config.yaml
dataset: "synthesized solo parts of chorales (CocoChorales)"
win_length: 512
norm: "rmsnorm"
norm_position: "pre"
mlp_ratio: 4
fused_qkv: true
parallel_block: false
width: 160
pooling: "mean"
init: "torch_default"
lr: 0.027
orthogonalizer: "polar_express"
steps: 8800
lr_schedule: "step"
Rows from block 2, named by matrix and row number. Rows with one number belong to one attention dimension. Each number is 128 + 32 x the weight over its row's rms, rounded and kept within 0 to 255. All counts start at 0.
# q: attention query, key and value (stacked) (model.blocks.2.attn.qkv.weight, 480x160, the q third), inputs 0-79
# k: attention query, key and value (stacked) (model.blocks.2.attn.qkv.weight, 480x160, the k third), inputs 0-79
q.13 [109  92 155 154 120 151 153 198  97 122 159 121 131 104  29 129 153 143  98 194 166  99 150  99 141 127 155 176 129  98  85 118 147  91  77 148 188 181 100 161 117 146 102 175 156 150 131 138 127 143  82 137 135 167  94 134  77 132 144 148 122 183 162 102  82 185 177 117  82 117  68  89 113  95  93 134 184 138 140 155]
k.13 [111 130 120 151 114  96  57 128 127  93  96 106 121 130 194 172 126 102 117 135 116  56 148 116 141 120 156  84 177 108 105 141 142  67 175 130 105 136 166  85 201  66  82  76 142 129  85 107 159  62 150 124 142 121 135  80 133 118 115 130 144 160 108 145 124 150 137 169 187  99 192 143 101  68 158  82  83 145 117 105]
q.14 [103 151  65 135  99 149 172 111  77 202 142 157 141 142 161 195 142 165 128 189  93  84 156 170 115 142 163  96 199 146 121 132  84 104 159  98 137 106 115 190 119 142 113 117  60 147 143 124 188 137 151  92  72 132 125 152 131 117 139 127 179 125 108 158 146 138 138 149 149 112 109 122 151 183 131  87  89  90 145 101]
k.14 [174 120 186  94 155 182 132 126 197 161 134 155 183 170  97 126 135 129 139 146 140 190  33 101 137 105 151 150  69  65 144 103 143 112  92 125 147 131  87 218 149 123 118 178 196 132 117 154 126 117 117 146 102  91 108 114 106 159  77 197 116 110 132 106 177 109 134  81  64 138 133 132  64 125 100 214  96 129 142 129]
q.15 [136 107 106 101 108 143 125  85 106 170 155 142 125 137 175 107  70 105 138 121 123  85 174 160 101 110  75 128  91 174 113 114 138 118 110  96  29  80 172 150  79 146 116 107 125  76 159 102 159 151 147  88 190 114 168 193 103  81  79 140 122 128  76 119 168 159 140 152  48 166 162 163 165 158 147 107  85 107 110  99]
k.15 [206 102 138  93 189 152 181 137 139 126 138 169 131 173  99  89 125 118 100 167 141 188  87 114 171 215 160 150 129 161 183 124 144  73 124 114 118 107  76  93 114 109 129 168 111 120  92 162  78 120 112 129 113 146  84 187 101 144 153 125  92 123  99 120 171  82 158 152 162 141 101 150 176 130 133 155 152  66 153 175]
q.16 [167 153 140 110 125 128 163 162 134 148 106 106 174 206 140  95 111  78  52 112 102  81 112  94 151 127  74 165 114 117  88 109 159 141 106 142 113 186 114  93 121  99 153 164 130  81 129 185 141 134 182 135  75 123  80 114 101  53 115 121 122  98 157 121 147 149 130 100 129 121 113 115 166  83 110  72 154 130 163 137]
k.16 [124 142 118 126 141 155  98 180 155 140 141  90 135 128  89 183 109 139 210 135 104 112  92  57 116 150 134  46 151 169  77  86 139  53 110 136  61 104 127 102 118 142  48 151 130 130  94 162  82 185 162  98  93 142  83 141 169 115 157 148 106 147 183 127 170  86 142  93 152 109 116  81 130 166 160 100 125 144 157 126]
q.17 [ 88 177  90 156 155 158 127 135 116 127 116 110 138  81 188 154 151 123 131 114 147 152 148 215 119 142 131 141 161 150 173 110 101 132 163 185 137 107 135 120 186 115 114 105 141 144 155 128 164 151 124  98  82 135  90 184 148 199 142 165 217 110 115 116 120  98 146 147 168 168 159 113  87  35 154 123 149 176 118 121]
k.17 [119 115 153  88 168  58 101 114  72 116 121  92 132 156 127 141 142 145 122 124 179  82 125 143 116 109 105  78 145  98  98 159 212  98 103 118 134 125 213 108 149 147 129 128 119 131 212  98 105 156 168 163 150 131 119 142 120  92  85 154 148 109 126 118 130 158 137 140  95 106 138  87 129 141 107 136 183 113 178 135]
q.18 [128 145  96  93 115 167 165 120 139 152 102 129 197 123  94 109 134  87 107  93 107 162 201 114 178 120  88 129 113  66 138 114  74  94  82  97 147 146 142  82 114 157 146 140 142 157 140 147 100 151  93 127 127  62  88 220 132 166 107 114 112 156 126 138  82 114  69 100 137  68 134 139 115  83  95 155 117 102 103 107]
k.18 [147 146 184 148 100 156  74 134 166  96 104 116 152  98 142 142 128  61 152 131  92 112  94 101 119 111 100 167 180 104  76 161  91  99 159  85 137 134 149 157 162 134 156 127 131 126 138 185  75 115 156 135 118 103 116 157 150  98  75 113 138 159 136 125 127 145 118 111 104 153 128 127 157 126 114  55 144 152 144 179]
q.19 [148 128  74 159 183  97 154 123 123 137 155  97 144  81 163  96 133 167 148 106 150 147 147 132  80 123  84 134 140 154 121 120 111  60 168 140 155 138  54 103 150  80 136 118  39 102 134 132 132 120  68 120  99 155 151  98  95 160 179 152 163  52 156 167 123  98  95 125 119 114 125 183 120 121 104 151  80  69 137 146]
k.19 [145 177 181 142  80 123 105 129 124 149 169 141 140  94  94 125 136 167 123 172 114 187 203 123 140 157 115 130 111 170 157 166 131  76  98 114 182  88 111 182 148 131  75 164 106 163 166 121 142 139 199 117  96  93 138  91 105 130 126 132 169 163 117  85 144 157 102 172 162 111 142 158 127 113  81 146 144 103 136  66]
q.20 [136 142 162 101 182 100 151  68 144  86 169 108  88 149 166 112 186  35 124 181 187 125 169  85 127 171 131 143 131  99 152 121 125 104 150 176  76 120 119  84 111 150 150 132 162 135 235  67  59 125 115 157  94 120  97 124  85 112  95 102 168 114 144 167  97 124 153 125 119 147 152 173 102 102 175 127 107 155 162  90]
k.20 [154 146 204 100 115 121  84  96 120 135  92 145 128 153 128  93 116 154 149  95  86  90 152 163  99  94 146 119 108 106 112 132 149 149 149  73 156  98 152 131 142 167 175 112 226 149 105 138  82 159 144 138 165 118 158 148 153  63 141 140 117  97 162  91 159 117 142 123 196 132 130  65 144 120 106 163 103 155 123 176]
q.21 [100 122 134  90 132 114 108 129 191 104 122 144 106  93 117 142  31 152 108 103  98  90 104 104 130 172  95 159 121 114 124  81 114  96 146  99 175 145 106 140 104 169 167  71 137 137  86  93 114 132  97 168 109 106 141 126 158 172 140 118 151 193 155 101 105 168 141 144 147 125  98 130 186 104 194 117 153 131 177 190]
k.21 [139 144 139 100 133 125 160 202  87 147 189 125 140 152 141 135 153 134 166 126 163 147 116 104 146 109 176 138 107  84 102 139 166 188 150 118  91 138 132  80 157 106 118 140 123  76 101  88 139  87 173 129  93 118 139 169 135  91  89 153 144 148 112 141 142 127 141 118 165  65  95 140  97 150  92 120 248  69 118 162]
q.22 [ 97 111  97 168 176 142 131 160 134 181 117 119 138 117 101 194 148 128 123  85 133 125 154 179 121 107  98 155 151 126 123 125 108 129  96 163  57 132 132 171 119 121 176 103 155 156 103 193 145  67 149  59 140 109 133 167 151 116 165 122 103 126 128 170 137 161 160 156 173 117 156  88 110 121 126 103  89 105  95  97]
k.22 [145 158 103 162 162  88 166 128 104 146 182 116 174 128 154 134 106 101 124 177 132 128 153 124 143 120 143 108 190 178 112  96 133 178 172 150  94  52 142 104  81 132 164  99 146  69 131 101 206 172 183 145 106 150 196 120 148 144 151 123 150 107 137 116 127 103 121 110 133 125 116 133 162 108 120 181 119 191 122  79]
q.23 [ 91 137 119 172 143 160 178 121 173 136 203 109 128 128 131 198 116 127 166 120 133 112 126 140  68  63 126 115 106 143 118 123  70 159  95 114 125 170 150 120  98 161 100  83 115 137 138 160 119 114  76  87 107 138 125 157 161  99 149 157  88 115 106 149 158 146 176 170 107 108  76  79 139 156 100  80  59  82  72 100]
k.23 [149  93  93 154  77 139 154 135 103 128 110 128 158 187 128  72  64 129 142 168 149 185 107 147 158 112 144 171 184 104 181  89 119 122 100 175 110  62 108 129 136  67 123 151 111 104  60 132 147 160 125 147 211 163 186 161  77 125 130 140 124 143  85 115 100  88 135 149  80 184 111 126  75  73 157 115 212 168 124 150]
q.24 [115 164 114 110 136 149 119 149 142 178 126 117 122  75  90 146 134 155  70 109  80 153 105 152 164  96 140 147 190 152 202 137  63 154 146 151  74 168  98 120  95 142 112 123  92 154 103 108 114 169 116  76 179 155  87 150 111 140 122 106  52 100  98  98 116 154 109  70 145 116 136  68 188 126 148 140 194  96 150  72]
k.24 [129  35 159  80  87  87 154 121 102 104 129 134 158 118 169 136 119 126  89 177 105 117 132 118 104  95 140 157 128 140 115 120 146 105  58 117 127 182 158 108  76 167 128 141 104 169 157 121 141 124 182 125 216 133 121 208 123 145  81 100  95  65 123 154 128  91 139 149 114 157 117  83  95 123 122 122 164  80 105 104]
q.25 [110 144 125  89 127 119 133 149 131 136 109 133 117 145 137 113  99 119 117 105 144 133  70 169 132 129 106  72 139 211 107 178  50 122  98 183  57 120 191 159 123 124  71 171  72 122  86 155 169 164 169 122 135 174 111 121 137 190 162 145 127 180 157 155  77  99  73 140 134 164 117 123 126 202 117  97  68 110  65 135]
k.25 [122 114  91 152 185  91 133 180 114 126  64 138  86 169 150 125 140  90 116 132 120 156 143 158 146 131 152 125 127  87 151 179 131 101 127 160 153 127 149 151 144 141 153 158 128 142  97 189 176 169 100 144 105 145 109 163 100  67 152 108 149 106 151 106 134 177  96 177 132 158  85  53 125  77 118 165 136 123 146 147]
q.26 [123 111 145 168 111 124 178 131 145 147 221 137  90  99  92  87 172  94  72  89 153 118  99 128 128 170  82 129 177 131 178 140 124 110 160 203  86 115 138 133 109  97  60 170 192 116 173 148  91 127  79 105  60 152  87 135 172 140 108 123 126  91 152 168  93 133 131  98 119 120 112 103 138  85 158 110 137 126 124 124]
k.26 [148 165 142 179 105 166 177 136 139 174 153  98 157 109 171 158 137 156 135 124 114 181 102 158 167  73 115 147 121 155 133 121  91 160 171  79 147  95 114 100 158  42 164  88 136 102 122  78 200 101  98 108 101 100 149  58 144 117 126  97 137 136 111 146 148 150 152 137 155 166 133 124 152 171  70  95 117 146 186 113]
q.27 [151 104  96 129 106 199 192 156 108 166 148 189 125  76 179 125 168 148 112 132 180 140 147 114 112 174 141 158 143 134 167 154  83  64 167 129  98 149 141 145 225 165 152 155 100 179 149 152 103 112 175 115 143  81 112 147 138 134 162 172 137  91 145 112 143 162 139 146 129 148 120 143 132 143 169 165  87 166 123 107]
k.27 [114 130 125 124 148 114 102 143 161 163 168 117 119 168 111 183 141 102 173 160 110 125 126 157  69  48 166 101 106 103  88 141 105 180 109 145 127 173 161 162 106  72 136 177  85 130 124 134 147 123  83 149 121 137 126 127 105 156 132 168  86 128 112 155 160 132 134 144 140 131 122 141 167 153 104 113  62 161  91 163]
q.28 [151 142 115 204 145 112 100 124 124 137 151  93 128 194 159  77 198 121 139 111  70 135 159 128 127 191 142 129 165  98 149 113 126 123 185 111 135  61 157 154 177 138 100 133 141 144 100 162 104 145 115 159  76 117 129  82  79 154  98 100 151  71 130 126 127 100 134 158 146  88 171  91  97 142 161 137 139 202 185 184]
k.28 [145 168 178 104 154 131 144  78 138 113 147 139 189  43 141 151 179 146 114  94 149  79  62 141 127 117 154  84 129 101 138 129 116 122 138  91 127 156 140 165 129 139 122 155  93 136 142  92  94 123 115  92 172  82 140 174 164 102 129 229 129 115 117 163 112  91 179  31  78 118 145 125 121 137  80 106 176 132 109  69]
q.29 [124 151 185  96 108 142 136 160 151 155  47 119 114 120 138 128 109 127 166 135 140 145 133 113 150 120 157 139 127  91 131 169 140  94  83 133 153  91  69 180 131 161 134 126 120 143 118 122  73 100  97 175 115 120  71 135 111 154 134 119 132 111  76 136 133  99  97 143 106 104 158 116 124 117 116 148  88 147 191 145]
k.29 [112  94  98 195 162  97  93 172 128 121 184 164 166 149 134 126  95 153 114  79 101 177 142 104  76 145 121 122 117 161 165  87 204 151 181  88 123 116  51 162 100 118 113 156 119 205  97 101 195 115 167 143  83 133 145 164 147  71  96  58 143 169 178  85 136 154 133  79 137 106 176 165  70  78  85 140  94 138 159 101]
q.30 [150 105 133 125 118 171  81 142  78  80 209 117 102 122  97 142 124 132 132  46 141 126  91 138 136 132  92 147 131 139 179  80  81 160 111 104 164 143 133 131  88 145 131 126 121 157 158  89 113 176  86 139 162 136 139 155 127 111 138 154  98  86 185  66 195 161  95 138 111 100  99 130 169 137 126 144 119 130  77  51]
k.30 [106 141 170  87 117 126 148 111  73 131 122 165  94 131  36  74 100 106 108 122 115 104  76 115  99 100 129 111 145  54 113 150 116  94  84 161 128  68  74 139 164 111 115 147  83 128 142 112  76 119  93 148 176 127  75  95 141 141 142 126  71 133 133 142 139  89 110  91 108  97 143 157 135 127 114 126 148  47 145 169]
q.31 [107 154 125 118 138 147 159  92 144 151 191 185 186 144 115 151 144  57 129 146 104 169 130 131  96  66 178 103 103 104 134 123  72 194 115  97  88 141 165 134 168 132  56 177  95 120 114  78 147 119 128  54 120 140 123 138 106  99 118 179 154  53  76 163 126  72 128 124 118 164 131 119 100 181  79 103 108 123  64 110]
k.31 [183 125  69 152 136 168 101 111 100 132  53 158 155 179 139 110  99 164 112  82 117 159 116 134  94 130  80 125  70 143 189  98  73 120 103  96 148 106  92  77 138  65  86 104 106 150  70 164 124 138  76 119 180 147  99 144  72 108 136 113 148 154 100  69 121 153 126 105  58 193  93 156  75  93 125 106 140 118 172 150]
q.32 [107 122 142 138 111 138  82  96 122  72 139 138  79  76  99  85 114  76 114  98 126 103 144 194 185  99 165 111 108 175 148 146 111 199  89 124 171 110 170 119  43 122 150 117 130 123 108 187 103 123 120 117 121 153 140 112 153 104  72 156 144 108 103 140  87  81 112 148 129 127 187 147 102  69 101 184 166  93 146 146]
k.32 [203 107 163 124  78 188  76 108 112 140 142  94 113 149 152  99 126 170 157 142  91 207  74 104 141 151 123 115 158 180 195 136 105 200 178 144 128 175 112 114 176 145 117 145  98 102 108 136 161 126  96  85 141 112 152  90  73 147 141 124 202 134 117 127 122 123 139 169 133 119 107 101 167  79 138 126 100 103 120 138]
q.33 [116 131 155 135 151 116 135 110 126 113 110 105 125 149  69 140 113 102 135 127 139 111 112 156 169 133 133 137 130 139 102  90 187 101 203 143 100 154  42 127 171  78 150 160 190 166  90 116 133 155 164 156 194 104  75 146 112 163 124 137 146  69 117 157 101 130 154  86 127 108 119 132 135 155 133 113 156 103  57 101]
k.33 [122 163  96  74 155  71 129  96  93 149 117 139  90 126 130 138 174 124  88 138 140 123 156 120 133  94 131 157 145 133 166 142 198 100 155 110 140 104 154 132 132 120 174  88 152 127 122 130 167 120 170 121 162 138 125  84 120  87 132  82 106 121  96 156 132 135  87 140 118 154 118 132  90 167 134  95 131  88 139 196]
q.34 [101 164 148 109 156  85 171 118 141 137 149  95 106 100 146 144  83 119 153 128 176 117 116  54 165 103  92  93 104 155 135  95 141 124 114 114 138 153 148 105 119 137 128 120 134  76 137 119  90 111 195 129 194 127 144 126 168 189 126 122 139  89 121 120 123 127 145 183  87  89 171 124  62  94  38 123 176 121 139 117]
k.34 [100 170 129  51 140 166 156 184  85 127 193 131 139 147 148  87  33 167 142 114 123  89  69 144 157  92 137 138  93 185 115 158 109 126 168  82 127 100 145 149 130 130 138 160 127 173 148 136  71 126 117 179 157 110 119 173 137 121 122 109 103  99 106 114 138  92  86 110 135 155 153 130  60 156 184 119 115 130 164 117]
q.35 [122 124 185 140  99  88 159  86 115 105 132  78 103 130 190 144 162 178 135 111 124 134 134 127 122 151 112 160 114 157 124 152 158 117 137 100 130 107 138 155 152  80 103 159  95 143 158 107  93 183 131 153 103 120 157 189 104 116  91 124 108  66 150 110  86 114  84 147  81 152 114 147 101 125 124 135 109 140 122 165]
k.35 [106 175 132 142 138 130 120 120 142 169 139 116 124 147 128  56 129 151 151 121 138 190 146 124  65 182 171 127 127 126 127 128 111 123 125 131 164 160 111 171 132 135 146  90 102 146 107 153 144  99 148 127  80 131  84 120 179 175 110 150 141 181 188  91 119 142 140 145 120 147  97  89 139  93 147 177 172 105 104 107]
q.36 [124 118 142 114 165 190 103 143 133 104 174 126 130 118  85 153 117 127 100 152 123  86 106 126 172 136 160  96 145 105 128 154  62 117 163  68 133 116 144 121 145 144 146 169  52 169 188  85 162 118 141 134 158  87 135 115 169 144 132 114 107 143 157 151 165 139 195 180  66 200 189 102 111 158 156 125 159 133 141 157]
k.36 [135 160  98 149 184 159  89 143 105 128 124 163 132 134  99 118 149 190 166 106 125 128 102 152 132 130 175 209 138 135  81 184 122 176 185 126 163 184 148 127 151 122 109 130 163  72 130  76 149  98 158 105 106 200 116  81 159 109 137 146 166 137  97 119 108 114 120 168 145 110 123 119  85 145 204 194 122 173 101 151]
q.37 [137 114 134 130 155 141 117 120 135 101 154 162 126 123 121 148 151 187 126 131 119 152  89 114  85 161 112 151  74 156 145 157 179 178  95  95 120  93 170 189 127 155 105 180 185 130 111 128 151 112 192 149 104  95 188  89  68 100 150 163 174 179 109 113 134 161 121 152 112  98 173 146 139  78  59 111 175  98 123  75]
k.37 [ 97 170 104 158 119 120  73 140 136 170 104 123 108 108 107 111  94 119 169 208 132 178 156 124 158 120  85  60 108 144 199 122 117  88 112 134 135 184 146 141 141 103 122 104 180 104 106  92 158 181  91 141 111  77  89 109 143 100 139  49  74  92 132  98  84 154 182 131 164 173 116 103 158 107 147  96  90 143 143 106]
q.38 [101 153 147 174 116 141 185 141 113 137  90  62 112 157 121 142 146 118 108 113 140 150 112 117 115 107 131 149  42  58  87 127 147 157 158 128  91  93 138 156 171 105 196 101 183 183 126  72 128 154 123 154 113 118 119  93 208 154 123 168 144 119 146  98  93 138 114  86 113 113 115 149 135 139 140 150 106 156 170 108]
k.38 [111 118 176 117 146 140 115  89 170 226 128 210 149 121 116 104 108  75 178 162 162 144 149 104 116 110 110  84 102 133 116 166 125  94 147 189 132 127 125  69  88 163  82 160 148 114 154 102  95  56 163 158 138 126  76 134  96  96 117 133 124 127  95 101  36 174  90 165 154  63 162 111  77 127 105 154 153 140 120 144]
q.39 [133 130  88  99 116 141  56 113 164 120 120  62  70 140 117 120 149 119 161 135 129 148 163 182  98 149 122 131 114 129 144 145 111 104 126 128 102 141 111 125  88 130 113 142 105 175 104  60 164 167  51 121  92 120 163 152  87  97 131  88 105 115 119 124 197 169 128 170 157 161  82 135 148 143 156  91 163 221 100 165]
k.39 [115 184 144 115 109 141 104  96 107  63 115 176 125 151  71  55 147 138 153 203 148 149  96 166 175 132 150  96 117 115  97 113 165 176 109 170 133  99 150 154 105 207 145 150 183 132 138 123 170 128 131 130 153 143 116 120 144  99 137 175  79  99 104 116 147 150 129 123 110 135 119 133 162  84 135  67 161 103  97 130]
q.40 [180 144  96 180 119 127 106 179 121  89 110 165 112 191 141 162 136 104 143 154 126 108 150 133  88 166 170 122 106 115 127 140 117 177 121 105  93 161 138 114 159 124 104 149  91 134 116 108  43 108  95 182 117 142  90 168  96 158 158 155  97 110 130 136 111 133  94 144 167  92  88 120 162 103 167 119 148  95 108 143]
k.40 [121 130 132 143 151 121 145 160  56 129 145 161 128 134 132 108  95 165 131 124 133 125 203 177 120 147 107 121 139 116  84 180 121 132 167  96 160 164  74 107 151  56 139 131 119 164 131 116 130 185 145  85 166  97 206 130  83 132  82  80 112 227 139 138 122  96 117 115  85 112 143  97 166 124 154 135 151 132 147 131]
q.41 [100 102 124 107 134 121 143 152 127  96 111  95 155 136  80 184 138  59  99 150 113 144 133 119 123 114  94 156 130  86 157 127  92 170 146  75 123 139 179 177 131 129 179 137  84 149  84 147  86 144 105  83 119 157 132 146  59 152 138 121 189 127 145  32  89 171  98 106 124 119 104  90 135 103 109 122 101 132 106  98]
k.41 [111 131 126 175  69 137 145 128 106 126 111 149 117 104 131 104 100 157 113 127 126  85 126 123 118 132 110 122 118 108 119 128 116 158  93  67  95 169 161 128 180  95 127 143 130 143  97 150  82 112 133 187 144 177  66 135 102  88 146 125 129  58 122 100  89 142  91  94 144 115  99  82 104  99 111 146 174  94 174 156]
q.42 [128 181  91  68 144 125 183 113 155 112  98 157  67 134  61 123  93  95 116  87 133  88 102  71 151 139 161  91 114 119 157 115 184 157 122 149  73 158 144 173  97 131  93 121 178  55 141 143 122  80 118 105 119 174  90 140 151 115 132 178 167 140 130 159 145 111 153 153  97  61 101 164  96 141 132 147  71 108 123 142]
k.42 [135  98 157 151 139 130 135  70 119  87 138 179  82 102 158 131 143  79 160 151 193 172 117 120  93 129 159  95 123 130 139 106 119 143 129 142  93 124 134 112 102 118 116  64 183 163 129 115  68  83  94 194  96 147 119 117 151 189 116 148 172 111 100  72  89 128 142  96 131 130 178 178 132 115 116 139 185 108 148 136]
q.43 [160 128 133  91  96 117  92  84 119 153 125  96 128 119  88  87 168 140 115 131  98 125  72 177 120 139 174 133 150  91 160 170 159 141 101 174 127 149 139 156  90  36 110 179 141  67 172 162  87 144 113 141 145  61  95 141  87 120 118 112 149  74 178 176 199 146 125  40 181  96 106 147 149 138 143 127 139 106 106  96]
k.43 [119 194 130 135  71  97  99 156 174 110 153 162  79 118 166 101 114 157  71 175 102  99 120 132 145 136 125 114 128 164 122  95 194 118 112 144 112 127 140 103 171 114 157 169 110 162 163 106 122 107 110 179 122  97 206  83 112 110 174 135 128 118 105 144  76  88 134 151  58 153 174 182 117 143 125 168 129 116 127 103]
q.44 [103 128 177 120 120 177 159 118 173 117 199 176  93 133 154 103 149  31 170 168 188 163  57 101 173 163 137 165 154 135 136 179 124 129  91 114  78 125 106 114 114 114 161  98 124 102 109 139 164  85 119 157 170  91 199  46 165  99 158 154 126 114 103  88 121 142  46 156 136 153  94 143 140 150 158 151 124  90  73  68]
k.44 [184 134 147 132  77  89  67 175 160 139  67  71 149 102  86 160 118 184  99  57 113  93 211 144  94  87  90 133 109 137 109 108  99 122 153 112  80 177 141  94 137 106 119 150 163 147 155  78  98 126 115 187 100 193 112 152 170  97 106 130 163  96 194  85  83 156 174  88 136 110 192 172 173 130  92 110 137 119 110 143]
q.45 [140 175  93 108  93 124 102 118 165 155 189 183 172 116 161 129  62 163 129 118 119 110 152 119  74 119 102 104 191 166 129 106 181 116 124  94 111 136 164 136  79 153 121 139 121  90 192 248  95  75 159 135 136 146  46 143 117 177  87 106 171  72 101 146 133 150 134 123 116 132 168 141 138 174  84 143  79 127 155 144]
k.45 [131  98 153 140 133 117 164 164 152 148 115 109  89  83 208 165 160 125 122 104 109 101 126 135 151 108 110 141  83 117 109 102  70  78 151 133 154 148 105 197 167 149 123  83  85  98 103  76 143 137 125 102 100  81 196 120  85 170 153 117  57  81 122 136 148 151 184 107  85 221 133  93 112 123 154 149 127 137 179 125]
q.46 [174  76 118 106 195 150 163 149 109 129  91 187 132  89  87  86 148 189 125 142 130 136  92  84 168 161 140 167  89 132 144 166  86 174 136 165 139 127 124 135 157 135  95 166 177 109 135 142 123 163 190 132 140  89 159 155 121 117 179 175 125 185 141 174 129 122 136 132 120 108 146  97 103  59  83 122 179 128 165 104]
k.46 [121 186 119 139 154  81 111  71 132 147 121  99 102 122 186 189 111  97 143 151 120 135 184 140 145 109 135  74 171 140 133 101 149  74 134  98 179 131 125 131 110  64 143  65 166 172  97 111 159 125 137 106  76  77 111 103 115 127 129  57 113 138 120  86 201 110 129  97 127 103 160 117 109 133 128 111 135 162 161  90]
q.47 [119  73 179  81 192 149 146 120 155 134 161 118 161  83 101 108 164 137 162 121  92 185  64 105 152 146 145  98 115 105  96 162  69 139 128 116  88 124 104 151 159 102 131 168 122 178  88 135 134 100  97 142 130 148 135 128 171 109 175 169 125 143 149 124 164 122 156 136 121  82 136 132  62 147  83 156 122  65 117  79]
k.47 [137 112 111 122 167  83 107 183 173 141 169  84 136 119 147 115  87  70  95 118  98  70 164  84 126 159 155 121 177 173 117 190 112  79 128  93 158 105  71  73 123  93  89 132 177 138  85 130  98 178 103 149 112  63 117 110 149 148 190  64  86 124 191  96 140 131 140 128 126  95 128 112  97 129 151 119 131 167 137 114]
q.48 [174 125 124 120  87 131 157  77 144 119 122  89  77 109 126  72  98 143  82 101 152 139 117  74 114 138 125 141 157 115 163 134 135  93  84 142 108 128 137 157  95  84  26 144 119 110 139 100 129 184 156 144 153 132  46  88 192 137 106 129 170 114  92 109 106  72 152 128 144 143 135 123 127 117 208  92 140 152 133 159]
k.48 [166  86 133 150 154 175 188  95 180 124 196 116  96  84 122 145 108 153 146 123 149  90  94 161 130 140 106 132 126 153 127 145 146 131  99 146 145 121 134 138 142 122 117 146 109 197 112  72 152  89 114 174 135 131 191 110 157 102 105  57  59 130 135 109 102 156 123 128 197 177  96 142 134 146 144 155 124 151 161 162]
q.49 [160 131 130 102 131 151 119  87 143 146 134  68 161 156  74 117 171 113 140 186  97 125 134 128  64 152 118 182 144 122 157 147 105  99 165 148 112  81  76 111 155 102 200 158 127 146 111 125 108  89 112 105 120 126 106  63  88 120  97  91  99  99  59 112 132 133 204 130 157 170 102 106 126 170 119 160 170 100 108 142]
k.49 [138 106 142 102 114 154 137 143 155 177  82  75 122 131 119 132 141  54 171 103 140 157  87 136 130  90 176 131 119  77  97 100 116 111  84 163 111 133 160 130 141 110 103 116 186  90 145 100  46 156  87 144 175 143 144 141 172 152 146 166  80 138 119  99 123 171 150 118 141 134  82 136  78  58 165  73 160 145  93 171]
q.50 [152  70 113 140 133 127 145 115 151 156  87  94 121 122 143 126 146 157 138 141 105 160 133 164 131  48 139 136 104 117 142 107 103 185 135 148 122 132 135 166 160 131 155 131 177 120 188 173 143 133  88 104  78  92 142 185 102 107 123  91 119 125 143 134 143 176 154 163  78 151  64 152 137 103 161 141 141 117  93 125]
k.50 [112 102 173 124 170 153 113 141 119 125  70 123 159 147  55 134 164  98 149 139 108 134 145  78 122 143 219 145 117  85  96 144 140  94  89 109 128  92 130 167 122 153 120 169 110 155 102 132  66 126  99 134 135 163  82 121 160 108 146 135 148  93  95 132 149 122 117 141 194 162  95 138 178 147  62 202 143 143 121 112]
q.51 [118  72 132 104 166 185 150  99 119 127 151 107 166 103 129 123 123 161 125 145 110 111 142 161 121  87 135 130 118 151 126  67  96 137  54 181  76 163  64 126 104 144 166 164 108 115 131 120 164 128 154 126 109 126 170 133 116 162 103  84 167 190 144 211 103 143 111 175 121 118 102 134 132 136 103 180 124 108  82  88]
k.51 [102 126 126  85 143 147 146 120 121 112 150 129 132 118  87 155 102  93 119 133  92 156 154  72 126  92 128 124 119 119 157 179  85  51 134 179 133 128 105  93 106 146  51  80 144  98 206 180 148  94  87 184 157  96 178  95 107 132 153 128 131 211 171 140  97  89 124  78 128  45 146 153 147 137 133 117 144 107  90 120]
q.52 [133 151 177 203 156 106 110 131 114 159  69 168  76 138 147 136 147  89 183 127 128 128 164 107  64 165 144 141 117 205 182 220 107 138  99 169 117  86 120 109 121  92  73 142  91 157 124 115 119 177 121 156  73 116 100 103 170 188 158  67 110 109 132 104 115  81 107 152 198 125 108  98  89 173 137 145  75 141 126 120]
k.52 [106  75 132 146  87  85  76 131 111 102 129  99 172 138  86 153 181 174  83  79 113 139  97  82 129 151  71 148 101 128  85 105 169  49  98 101 153 145 148 108 160 101 130 146 184  88  59 183  91  96 156  94 113 140  95 155 108 107 100 103 164 102 113 127 168 152 148 114 116 153 135 109 119 119 150 196 115 147 112 120]
q.53 [155 153 109 144 132  71 174 141  76 127 162  97 150 113 134 107 163 148 167  92 140 162 102 175 148 158 158 125 136 173 151  82 182 178  99 146 181 145 120 161 119  87 120 146 113 122 120 123 154  98 122 127  68  89  68 142 178 122 117 165  69 123 124 175 132  60  78 147 154 136 117 178 132 166 107 150 163 180 119 117]
k.53 [ 58  77 158 156 171 117  93 182 157 142 138  72 105 132 163 115 109 174 152 100 172 170 111 132 177 130  93 106 196 173 105 138 119 113 107 111 148 116  65 114 181 118  97 138 153 126 171 128 128 145 129 106 140 107 207  90  93 144 113  95 146 149 138 161 122  97 118  54 132 117 173 113  76 155 129 155 174  81 108 104]
q.54 [154 145 109 104 185 115 146 115  61 121 138 129 126  58  88  66 149 100 133 112 111  89 171  95 124 157 121 154 126 150 126 136 110 135  98 173 121 154 104  65 105 112 137 137 206 194  88  79 148 167 154 167 141 172 126  60 131 144 144 128 152 137 156 122 156 144 151 123 129  90 179 151  52  99 110 127 191 145 146 166]
k.54 [107  93 197 138 130 118 179 109 144  68 122 160 191 141 116 163 184 123 126  94 129 101 171 124 100 138 140 109  89 135 102 139 116 185  86 147 117 106 152 177 152 114  89 130 110  44 157 112  89 107 112 174 138  82  88 118 115  73 107 174 128  97 120 139 142 185  73 150 178 129  96 180 134 124 129  64  83 100 132 217]